python train.py --encoder_arch="poolformer" --train_examples=39062 --noise_aug=0.01 --n_mels=64 --win_length=512 --encoder_norm_position="pre" --encoder_inner_norm=false --encoder_widths=[48, 96, 192] --decoder_layers=6 --decoder_activation="gelu_tanh" --optimizer="muon"
Rows from block 2 of the audio encoder of a small audio captioner, named by matrix and row number. Rows with one number belong to one neuron. Each number is 128 + 24 x the weight over its row's rms, rounded and kept within 0 to 255. All counts start at 0.
After each neuron's rows are labels from the 100 clips, of 14976, where the neuron reaches its highest value: "top examples" is what is common among them. Only what is clearly more common there than usual is listed. The data: synthesized solo parts of chorales (CocoChorales).
# fc1: MLP up (encoder.blocks.2.mlp.fc1.weight, 576x96), inputs 0-95
# fc2: MLP down (encoder.blocks.2.mlp.fc2.weight, 96x576, transposed), outputs 0-95

fc1.107 [116  87 142 129 122 138 223 118 153 120 110 127 116 118 133 152 118 129 125 156 123 110 103 126 138 122 114 135 102 124  89 215  85 133 140 105 148 122  99  84 128 131 133 128 141 144 101 159 134 145 132 117 152 114 134 127 122 124 135 128 152 143 139 149 131 143 127 116 166 106 134 216 102  70 119 125 133 130 134 117 108 110 100 131 118 102 127 117 103 137 143 121 123 142 118 167]
fc2.107 [104 134 121 116 129 115 134 114 154 122 125  98  80 124 113 129 146 102  94 119 128  99 122 115 121 103 102 104 110 127  85 122  94  95  88 129 131 135  94  70 144 124 152  97 114 120 100 129 165 103  90 129 125 111 105 136 111 128 141 146 154 124  98 134 149 124 124 136 120 140 112 127 118  14 105  96 125 121 134 127 118 108 137 136 119 110 100 114  83  88 133 125 129 139 125 184]
top examples: cello

fc1.277 [154 103 142 129 155 107 179 141  90 149 114 129 145 173 107 115 160 136 123  71 147 133 133 119 131 130 117 143 105 114 167 172 129 111 115 117 123 120  99 151 142 116 117 161 110 134 103 113 106 135  79 128 109 141 118 129 124 132 111 140 100  99 140  65 144 119 118 124 149 146 124 180 150  95 144 135 125 171 133 157 145  87 193 130 111 147 127 154 154  96 106 126 136 113 135  82]
fc2.277 [160 129 112 141 145 101 135 123   8 130 129 133 133 119 121 122 121 137 127  74 112 121 125 126 123 128 114 122 127 117 121 117 113 135  84 103 153 124  89 107 118 127 109 130 127 136 124 128  77 121  88  85 128 133  99 147 134 124 114 176  66 106 108  94 121 131 123 105 122 129 130 126 132 116 135 148 137 117 130 138 112 123 139  98 108 137 119  64 107  89  92 133 115 117 125  93]
top examples: bassoon

fc1.145 [142  97 139 148 146 116 196 128 121 138 113 114 132 154 119 139 148 132 113 108 147 107  96 120 146 125 119 138  98 103 119 185  88 116 130  93 148 111  85  95 151 126 123 171 128 158  91 151 121 155 100 106 149 121 129 130 118 129 114 138 134 127 151 109 173 135 111 147 150 130 131 181 126  40 131 132 122 181 125 148 131  89 160 139  96 123 135 158 129 104 124 109 115 131 126 128]
fc2.145 [113 130 113 115 137  89 134 110  38 106 118  99  91 117 126 126 126  98 113 144 129 110 118 118 121 104  74 122 127 112 115 129  90 110  87 100 115 101  80  76 124 125 154 124 110 135  97 125 113 122  90  80 126 113 110 121 103 129 113 118  79 110 102 112 104 136 117  83 126 114 121 127 118  71 112  93 126 109 113 140 102 135 112 101 109 108 125 128 137  84 136 119 108 113 119 145]
top examples: note D#5

fc1.287 [150 144 118 148 147 127 113 146 161 134 133 125 116 141 112 136 152 143 122 158 147 105  65 116 127 118 111 122 104 124  57 136  74 124 112 102 155 132 104  62 135 112 117 167 124 137 127 164 123 141 118 109 170 123 121 140 145 125  93 158 166 157 132 183 140 135 135 125 127 121 139 151 120  94 123 134 123 176 135 147 145  94  95 149 112  98 121 156 101 111 131 111 123 152 124 187]
fc2.287 [111 153 120 119 138 118 129 111 172 101  98 142  78 119  88 131 149  48 145 148 127 105 111 125 121  62  96 104 113 127 100 122  86  91 108 123 123 111 112  69 120 129 119 139 125 127 118 120 153 104 126 125 129 107 116  99 104 127 107 119 153 104  94 147 125 124 129 121 125 112 127 125 109  64 124  63 127 115 111 126 133 135  76 136 111  90 112 121 135 116 131 126 123 114 111 160]
top examples: tuba

fc1.533 [120 102 138 138 119 136 200 123 160 122 115 124 117 122 131 156 125 126 125 161 127 107  88 124 144 121 116 136 108 124  81 195  77 121 144 100 155 122 107  69 130 132 126 134 140 145 102 177 130 149 132 123 157 111 128 129 127 123 131 136 162 147 141 155 137 141 124 113 161 107 129 198 100  73 120 120 138 148 137 122 110 100  93 133 115  98 128 130  99 131 144 120 124 144 119 187]
fc2.533 [109 139 125 119 124 126 129 114 160 120 118 111 100 133 116 126 146  92  99 119 128 100 119 120 121  93 102 107 109 131 104 119 109  91  93 130 131 126 103  69 137 119 138 112 115 113  97 126 157 103  81 138 124 115 115 109 101 125 134 123 184 122 103 139 133 122 124 118 119 127 115 129 118  11 109  79 124 124 128 124 110 101 104 134 131  82  92 125 101  84 123 125 139 136 122 172]
top examples: cello

fc1.274 [ 93 126 123 122 118 151 117 134 145 122 115 138 123 135 144 175 108 142 151 159 112 120 124 135 139 132 132 153 160 149  84 102  75 142 148 110 170 140 164 108 112 136 140  90 163 125 142 194 114 154 112 160 119 115 142 130 130 126 139 122 149 137 141 105 100 159 152  98 124  85 130  85  85  85 135 113 161  99 151 122  81 117  99 124 156 100 126  99  85 152 128 144 145 139 126 169]
fc2.274 [ 99  66 135  74 134 142 126 123 145 144 125  95 144 124 110 145 119 103 106 166 128 145 112 133 128 116 130 102  93 128 103 123 122 129 163 134 107 106 140 121 128 114 122  71 144 121  98 129 138 121 168 133 136 106 133  79 116 138 127  98 138  79 134 139 137 133 127 129 124 116 134 128 124  34 135 121 137 152 129 137  81  72  76 138 138  87  92 159 119 150 147 129 143 134 129 129]
top examples: tuba

fc1.165 [142 109 130 128 156 115 164 146  83 152 117 129 146 183 113 116 155 136 133  59 136 141 142 127 133 128 124 147 128 129 184 140 122 117 120 114 126 127 130 165 132 121 127 136 118 127 119 118 102 144  75 137  94 145 125 127 128 128 118 137  94  94 144  41 135 128 130 118 132 143 125 130 148  85 151 126 138 149 135 160 135 109 205 129 128 148 127 139 154 104  99 132 141 107 131  66]
fc2.165 [157 125 100 119 142 120 131 122  16 135 143 141 159 114 124 128 133 164 138  76 124 137 124 136 123 129 112 112 119 126 144 118 120 134 106 119 144 135  85 152 121 125  85 129 133 131 134 128  67 118 103  93 125 143  91 114 143 127  95 150  83  95 118  73 121 136 128 116 125 145 130 129 131 133 125 150 137 133 132 139 116 123 125  99 126 126 114  71 131  70  76 133 134 132 129  93]
top examples: tuba

fc1.103 [118  87 134 131 118 132 183 117 160 113 113 125 121 125 131 170 121 117 120 164 131 112 100 121 136 128 117 138 112 122  70 184  74 129 142 111 150 122 113  80 114 147 125 132 138 143  97 168 122 157 126 114 156 112 140 133 129 119 126 136 164 152 137 151 129 157 135 119 153 116 142 194  91  60 124 133 135 140 135 119  99 100  92 122 114  90 139 113 102 138 143 118 133 133 113 186]
fc2.103 [103 123 122 119 125 129 130 120 152 120 100 108  75 128 115 131 155  94 108 138 121 104 119 118 125 108 105  92 106 139 109 127 106 107 103 131 130 122 119  69 140 120 141  92 121 115 115 127 152 109 100 140 126 110 117 120 108 130 137 139 172  97 113 140 123 123 124 115 123 139 116 132 116   5 118  70 129 124 128 127  93  91 100 138 113 104 102 147  95  84 134 128 132 141 127 171]
top examples: cello

fc1.93 [ 87  95 130 115 116 157 180 128 141 122 107 139 124 124 147 158  94 126 146 142  95 142 146 142 131 124 131 166 146 153 120 138  97 147 157 114 150 132 159 137  98 142 151  65 154 114 125 172 118 145 137 156 100 126 143 123 135 118 155 112 136 129 146  95 101 157 155 100 138  95 139 123  99  90 128 106 162  60 150 113  82 147 111 121 154 103 129  77 102 163 125 148 145 126 114 137]
fc2.93 [111  68 136 119 130 142 130 133 131 160 141  71 162 131 131 139 125 159  93 164 119 147 111 130 129 132 142 117  82 134  96 124 131 136 152 130 103 144 148 136 121 119 140  65 152 111  94 131 135 119 139 151 120 108 132  92 133 134 124 134 130  75 126 117 150 136 141 126 124 139 130 123 125  55 130 170 141 170 150 139  76  61  94 114 140 110  92 124  94 133 139 131 159 152 139 127]
top examples: horn

fc1.218 [158  96 137 124 167  97 189 147 104 144 113 136 141 172 103 129 159 133 122  87 149 124 119 123 137 130 113 150  90 117 145 185 115 101 119 115 131 122 100 130 136 116 114 157 119 122 101 128 108 134  72 127 118 136 125 123 122 137 112 140 111 112 145  65 132 121 119 116 157 139 130 201 144  98 147 132 124 186 137 158 144  84 172 122 120 137 123 152 152  92 109 131 130 118 141 102]
fc2.218 [140 113 114 133 142  87 137 124  32 119 135 130 127 123 120 131 123 120 122  51 117 112 121 116 119 105  62 132 152 104 119 123  90 123  41 113 135 114  87  86 122 123 125 124 115 132 100 133  89 118 102 101 132 118  89 119 138 129 116 109  89 138 135 102 130 128 124  94 116 124 119 130 130 118 128 106 133 111 114 133 120 130 142 109 123 144 126  85 100  93  97 118 117 117 132 119]
top examples: cello

fc1.243 [142  91 140 143 142 118 203 127 125 135 116 115 128 147 123 140 145 128 109 116 143 105  98 117 142 124 117 132  94  99 118 200 100 116 132  96 145 115  80  87 153 132 128 166 126 156  89 149 123 151 104 104 154 121 126 125 116 132 118 133 134 127 154 122 172 134 113 144 155 130 132 197 122  47 127 131 121 179 125 140 128  93 144 138  96 123 132 152 127 106 133 110 116 132 127 138]
fc2.243 [118 143 128 126 136  89 136 115  86 109 110  96  93 109 132 124 126  89 124 140 113  99 128 119 121 113  84 119 120 119 116 125 102  98  90  98 116 104  88  73 124 124 174 130 121 138 120 127 109 117  69  85 127  86  97 116 113 128 131 129  84 126  92 118  94 142 117  89 127 119 122 126 122  55 112  79 129 113 115 138  96 131 121 106 103 114 108  99 130  80 135 118 105 113 124 141]
top examples: note D#5; violin

fc1.434 [132  92 146 140 138 125 207 127 127 132 118 118 128 145 125 149 135 131 114 118 137 109 105 121 146 123 115 139  93 103 118 198  86 120 134  94 149 112  77  95 150 128 130 159 135 157  83 157 121 159 111 107 147 121 130 127 118 130 125 132 137 128 156 112 168 141 116 142 157 121 134 202 117  41 129 127 127 164 128 139 118  93 143 137  96 116 134 142 123 116 127 113 122 133 123 137]
fc2.434 [109 132 112 109 132  94 137 111  82 105 119  80  93 119 121 121 111  83 104 141 110 106 129 123 126 109  78 121 113 113 105 129  96 112 103 105 130 113  79  81 128 119 163 110 119 124 101 130 127 121  93 104 125  96 118 110 126 128 121 132  61 115 108 119 109 125 119  78 132 117 117 123 124  69 114  71 123 123 117 133  83 134 109  96  87 103 113 101 108  90 139 116 108 110 113 145]
top examples: note D5; trumpet

fc1.472 [154 107 144 133 156 107 175 136 101 141 115 128 141 167 110 131 159 139 122  85 150 120 118 119 139 128 115 130  89 109 140 189 108 104 118 112 135 119  81 114 145 117 122 169 116 139  97 132 104 141  80 124 130 135 121 126 120 130 114 143 115 116 140  82 147 127 114 126 158 141 125 213 136  87 140 133 122 183 128 159 141  80 175 134 105 133 124 163 138  89 110 121 132 119 130 107]
fc2.472 [123 135 107 109 142  87 137 126  76 117 116 120 100 118 133 123 128 112 139  55 123 106 133 113 119 126  91 125 128 116 116 125 100 118  64 107 139 122  86  89 116 125 121 149 114 140 132 127  90 119  88  94 123 113  97 124 140 127 106  97  97 136 108 101 114 134 120  88 125 118 125 125 126 116 120  74 125 107 135 138  94 140 144  80 103 133 136  74 105  49 101 119 119 113 117 126]
top examples: cello

fc1.28 [106  77 145 125 118 145 231 119 136 118 107 128 118 119 140 154 102 126 134 135 112 120 129 134 139 121 125 159 111 126 115 205  88 136 154  93 147 118 106 119 125 138 147 107 149 143  91 163 127 154 130 127 128 121 138 126 123 122 148 112 135 133 156 117 133 149 138 118 160  99 132 191 103  46 122 118 145 100 147 119  95 125 118 125 121 106 131 102 107 149 130 129 130 134 117 143]
fc2.28 [ 98  98 117 118 131  99 139 115 120 129 128  79 114 121 126 130 146 114  76 175 120 100 127 119 123 130 111 117  77 119  93 129 102 110  90 112 108 146 114  76 131 125 163  92 121 116 101 127 148 114  79 133 121 107 108 109 132 127 130 155  99  93  98 114 119 129 120 107 120 141 107 128 119  57 109 117 133 133 131 134  66  93 112 121 108  98  97 106  99  67 138 120 127 136 125 162]
top examples: note A#4; note A4; horn

fc1.360 [ 93  82 133 119 110 157 214 126 136 120 100 131 119 119 144 137  93 121 143 138  97 139 145 141 129 118 129 163 141 151 144 168 112 152 153 115 137 129 150 155  95 139 149  63 148 115 120 149 131 137 148 149  94 126 140 125 128 119 152 110 123 123 145 100 104 146 153 107 151 104 134 150 108  90 127 108 152  57 150 111  94 161 115 123 148 113 124  75 113 167 128 142 135 126 115 120]
fc2.360 [125  85 132 121 131 141 131 136 126 159 151  64 160 134 134 134 136 169  79 143 122 136 109 131 130 139 149 121  73 141 106 124 128 143 121 132 115 158 141 151 128 118 142  78 143 104 104 129 133 122 116 156 117 109 118 135 143 125 125 171 133  79 113 110 165 127 141 121 126 163 124 124 126  73 125 195 139 173 152 138  81  71 126 125 134 117  87 110  91 120 128 136 160 156 139 132]
top examples: horn

fc1.523 [ 94 116 133 117 123 149 138 122 151 124 113 139 119 124 142 179 101 137 146 158 107 123 126 135 138 124 129 156 144 145  83 117  69 136 157 104 162 133 157  94 111 134 148  91 163 126 129 195 116 149 121 146 125 121 140 127 134 122 146 122 156 138 148 109 104 166 147  95 128  89 136 110  84  80 128 113 158  94 151 124  80 125  98 121 148  90 126  94  89 152 131 142 149 139 121 179]
fc2.523 [106  70 142 105 129 146 131 131 150 147 115  82 123 125 117 143 124 119 111 140 135 150 115 132 124 121 127 118 100 135  96 127 127 132 161 130 105 123 143 123 126 125 132  62 146 122  95 126 136 116 149 145 129 105 133  79 124 135 134 109 145  74 138 132 126 141 137 124 119 114 136 129 127  12 125 123 142 151 138 132  81  69  67 129 139 103 103 132 112 170 133 131 147 130 135 137]
top examples: tuba

fc1.480 [154 109 143 129 163 102 167 139 104 142 116 130 143 167 108 131 157 143 124  84 150 125 120 117 130 130 116 136  88 108 135 182 117 102 115 120 133 120  81 118 152 113 117 172 118 133  99 135 102 132  75 127 129 134 118 128 128 134 105 142 119 106 138  80 142 122 113 121 157 143 123 211 136 101 145 134 120 189 128 156 139  74 175 127 107 136 121 164 138  86 113 123 137 121 136 112]
fc2.480 [125 119 129 135 139  87 139 129  60 108 117 110  99 125 127 125  97 107 121  53 121 108 138 115 120 123  95 128 145 112 131 128  90 110  74 105 126 119  69  59 125 121 116 129 111 140 130 129 100 129  77 107 131 106 123 114 125 127 115 105  87 109 131 122 111 130 121  79 116 120 128 123 129 128 111  99 131 103 117 129 102 135 142  97  94 123 137  60 121  92 108 123 100 117 127 104]
top examples: cello

fc1.567 [164 123 143 126 169  97 153 150 104 145 117 122 142 174 110 110 159 139 133  68 154 123 119 110 136 132 117 127 110 112 162 161 134 102 105 118 123 126 103 128 147 120 121 167 116 124 105 124 100 137  73 118 126 129 114 128 116 140 110 144 113 100 140  69 146 122 122 128 141 156 124 160 152  98 153 137 117 197 125 165 145  87 181 130 116 151 117 172 155  89 105 121 134 113 131  91]
fc2.567 [150 121 108 114 142  97 139 127  27 119 134 161 134 114 129 133 121 109 138  39 126 128 126 126 122 117  96 130 140 112 137 114 117 127  91 112 155 110  98 112 127 128 104 166 120 143 121 127  59 129  94  86 128 135  98 146 135 133 109 139  79 112 123  87 117 141 123 100 116 121 130 124 129 140 139  79 130 100 116 137 112 131 145 102 111 127 126  88 121  90 102 132 119 120 130 112]
top examples: note F5; trumpet; note G5

fc1.256 [ 94 118 135 116 121 152 132 123 149 123 114 144 118 125 138 175  98 136 147 155 109 125 132 137 137 125 128 161 145 147  87 112  74 137 155 106 162 134 159 104 110 135 150  92 162 126 127 193 114 153 123 151 123 120 137 128 136 122 147 121 156 135 152 109 101 166 147  95 124  90 136 105  85  75 127 113 159  92 154 120  79 121  96 121 150  91 128  92  90 151 131 143 151 137 121 174]
fc2.256 [116  57 132  73 129 153 131 130 157 143 127  80 120 123 114 139 110 109 119 154 124 150 115 129 129 124 133 113  88 128  94 125 126 129 156 126 114 114 144 113 123 119 133  69 143 120  97 133 126 118 148 147 131 125 134  92 123 136 136 102 147  64 140 133 131 139 135 131 118 121 139 126 125  29 135 118 140 156 131 134  67  74  87 130 143 105  94 132 124 155 146 127 150 135 136 129]
top examples: tuba

fc1.183 [125  93 144 134 123 129 202 119 151 120 108 124 118 114 131 154 121 128 122 159 131 103  96 122 140 124 117 137  98 116  82 204  90 124 138 106 149 120  93  71 135 134 132 141 139 147  98 160 131 145 133 111 164 110 129 125 121 128 130 127 157 147 144 163 142 138 120 124 163 115 133 213 104  72 118 127 128 148 132 121 115 103  94 129 112 105 129 132 104 123 148 118 117 140 122 176]
fc2.183 [ 92 126 134 120 123 119 132 122 157 123 109 100  74 131 115 125 147  78 108 118 128  95 125 117 121 103 116 100 123 141 104 126 107 103  72 121 123 119 115  77 146 124 147  96 123 120  88 124 157  99  84 138 125 105 114 131 105 123 140 129 166  90  99 131 136 121 127 122 119 129 114 129 122  30 114  70 133 114 130 119 116 104 106 133 117 101  94  98  93 103 127 123 131 138 127 175]
top examples: cello

fc1.554 [142 142 127 151 142 128  97 114 148 125 128 142 123 131 114 155 138 130 126 169 145  94  82 125 136 125 117 132 115 119  65 123  78 103 128 124 148 120 120  55 125 125 114 178 121 159 126 170 128 149 118 111 187 123 113 124 133 141 114 154 165 157 130 175 139 144 126 114 118 131 128 146 103  86 115 148 128 171 126 142 133  73  98 128 113 112 132 156 113  99 143 118 120 137 120 194]
fc2.554 [122 122 115 101 124 132 140 114 164 116  81 137  74 123 105 136 144  81 148 132 130 117 119 116 120  94 114 118 144 116 114 124 112  99 125 133 124 107 119  51 131 128 132 123 127 123 122 127 142 104 131 137 132 136 131 108  87 134 134 104 165 117 113 143 100 139 121 123 124  95 127 131 121  20 124  62 133 101 106 122 122 119  47 135 129 101 116 126 124 116 134 124 122 112 119 148]
top examples: note G#3; cello

fc1.18 [ 86 117 141 113 118 145 132 123 148 121 109 145 122 127 146 179  94 139 150 159 103 122 135 130 137 129 134 161 152 140  85 119  82 136 160 101 166 138 161 101 114 131 154  92 153 130 133 193 112 155 121 141 120 123 134 125 132 128 144 112 146 136 150 113 100 170 148  91 121  85 131  96  95  78 134 108 161  92 155 121  82 121 106 115 147  90 125  92  99 144 136 139 151 134 121 167]
fc2.18 [105  71 128  77 123 138 131 118 166 137 119  87 146 123 104 138 111 111 109 157 121 142 108 123 130 121 118 122  96 122 102 127 115 122 176 130 110 115 151 121 134 123 126  69 142 117 106 126 143 127 135 144 125 114 122  94 122 135 144 110 137  67 129 129 131 134 131 130 124 117 126 128 121  32 135 127 135 157 133 127  61  84  56 129 141  97  96 137 103 135 141 125 145 140 125 135]
top examples: tuba

fc1.354 [ 93  86 136 115 108 150 195 129 130 121 105 132 118 125 146 137  92 124 144 133  92 147 149 144 126 117 126 166 156 153 148 150 114 151 147 116 138 130 163 162  96 138 148  63 147 120 122 147 129 143 149 149  93 128 143 127 127 112 154 109 115 120 154 101 100 144 148 107 135 101 137 120 110  83 133 103 161  51 155 112  97 159 119 121 149 118 123  73 114 167 122 141 134 128 112 112]
fc2.354 [136  84 126 116 126 144 129 131 131 155 147  70 177 131 129 135 139 161 100 162 117 139 108 132 130 129 153 134  72 137 110 125 127 151 133 126 111 156 161 161 130 117 135  98 142 111  93 127 128 129 123 150 120 107 125 139 137 123 126 180 130  68 102 112 143 129 142 121 129 160 123 126 120  98 132 203 139 173 152 139  90  56 122 124 136 118  85 119  98 103 129 137 155 155 141 131]
top examples: horn

fc1.134 [132  93 143 136 140 122 209 129 123 133 116 121 131 146 125 150 136 132 118 113 137 109 110 121 142 123 112 138  89 106 120 212  88 118 132  95 149 114  78  98 145 128 131 152 135 151  89 157 117 154 102 113 143 122 130 125 119 127 127 132 133 128 150 104 156 141 118 135 162 122 132 221 118  53 132 127 130 160 127 141 118  94 144 134 101 116 131 144 122 114 125 118 124 131 126 133]
fc2.134 [119 133 112 114 134  95 132 106  90 113 120  82 102 123 122 117 112 100 101 124 122 106 130 119 124 111  75 121 113 113 113 130 109 109  71 114 131 117  64  81 121 120 170  92 114 126 120 126 128 126  75 108 125 102 104 121 127 127 120 117  81 129 113 116 113 131 122  92 127 122 121 123 120  49 112  74 126 116 120 132  86 122 121 101  98 110 123  85 111  79 116 122 106 115 116 137]
top examples: violin

fc1.210 [136  91 147 134 145 115 208 133 112 137 113 125 134 156 121 143 139 136 120  98 138 117 119 120 141 124 115 141  92 105 133 203  93 114 130  96 144 114  83 112 147 124 128 156 129 148  88 148 110 155  93 118 131 127 127 127 119 131 126 133 125 119 154  86 156 138 117 132 159 128 130 210 124  51 136 127 129 167 129 146 122  84 161 131 102 122 130 146 129 109 117 119 131 127 129 119]
fc2.210 [114 131 109 122 138 105 140 112  57 115 128  93  90 116 125 124 120  92 103 108 120 109 127 114 121 113  78 113 125 126 123 125  97 112  89 112 124 116  77  81 120 125 142 117 119 132 109 127 101 116  76 101 128  96 104 139 121 130 113 116  80 106 108 119 130 134 125  80 121 121 126 125 124  73 102  88 129 108 119 137  74 114 131 102 104 116 111  77 111  63 121 119 113 111 119 135]
top examples: violin; note C#5; note B4

fc1.377 [134  94 144 142 132 124 200 122 145 124 108 121 123 125 126 150 134 130 118 144 138  99  88 120 143 123 117 138  98 114  85 195  84 121 135 102 148 118  91  66 143 129 125 152 135 154  94 157 131 149 119 109 163 111 125 125 119 129 124 133 151 139 150 152 151 139 118 125 162 120 132 204 108  57 120 128 128 163 133 131 120  96 111 134 108 107 130 142 108 114 142 115 117 140 123 169]
fc2.377 [112 120 122 113 128 100 133 116 111 110 107 108  83 117 119 122 135  84 122 171 132  96 122 117 122  96  91 102 118 122 100 124 101 104  70 109 122 112  91  58 139 124 149 120 113 126  97 125 148 109  77 119 128 105 102 112 103 132 143 126 118 120  86 123 118 129 124  99 125 120 116 128 120  43 116  79 127 115 120 132 101 134  90 129 115  87 110 124 117  90 142 120 115 130 127 174]
top examples: violin

fc1.74 [ 96  87 128 109 115 155 190 117 128 120 114 133 125 120 149 152  93 126 141 132  88 143 156 149 132 118 129 169 143 145 132 145 114 142 163 107 142 128 159 153 106 142 155  62 151 118 118 155 129 137 139 154  91 130 136 129 130 117 149 106 126 119 153  98 106 153 152 105 141  96 136 135  98  90 134 113 153  49 155 114  84 158 118 128 150 116 136  72 108 163 121 139 136 120 110 120]
fc2.74 [116  86 134 112 129 143 136 123 133 156 142  70 171 129 128 128 124 164  94 161 110 131 119 138 132 135 132 124  68 134 112 125 124 133 138 138 111 160 150 142 135 114 138  72 136 106 102 132 143 122 117 144 121 116 123 103 139 128 129 141 127  74 120 119 158 124 139 127 123 157 118 126 121  82 127 185 137 181 149 142  67  57 124 131 131 105  90 126  98  87 137 126 151 169 135 138]
top examples: horn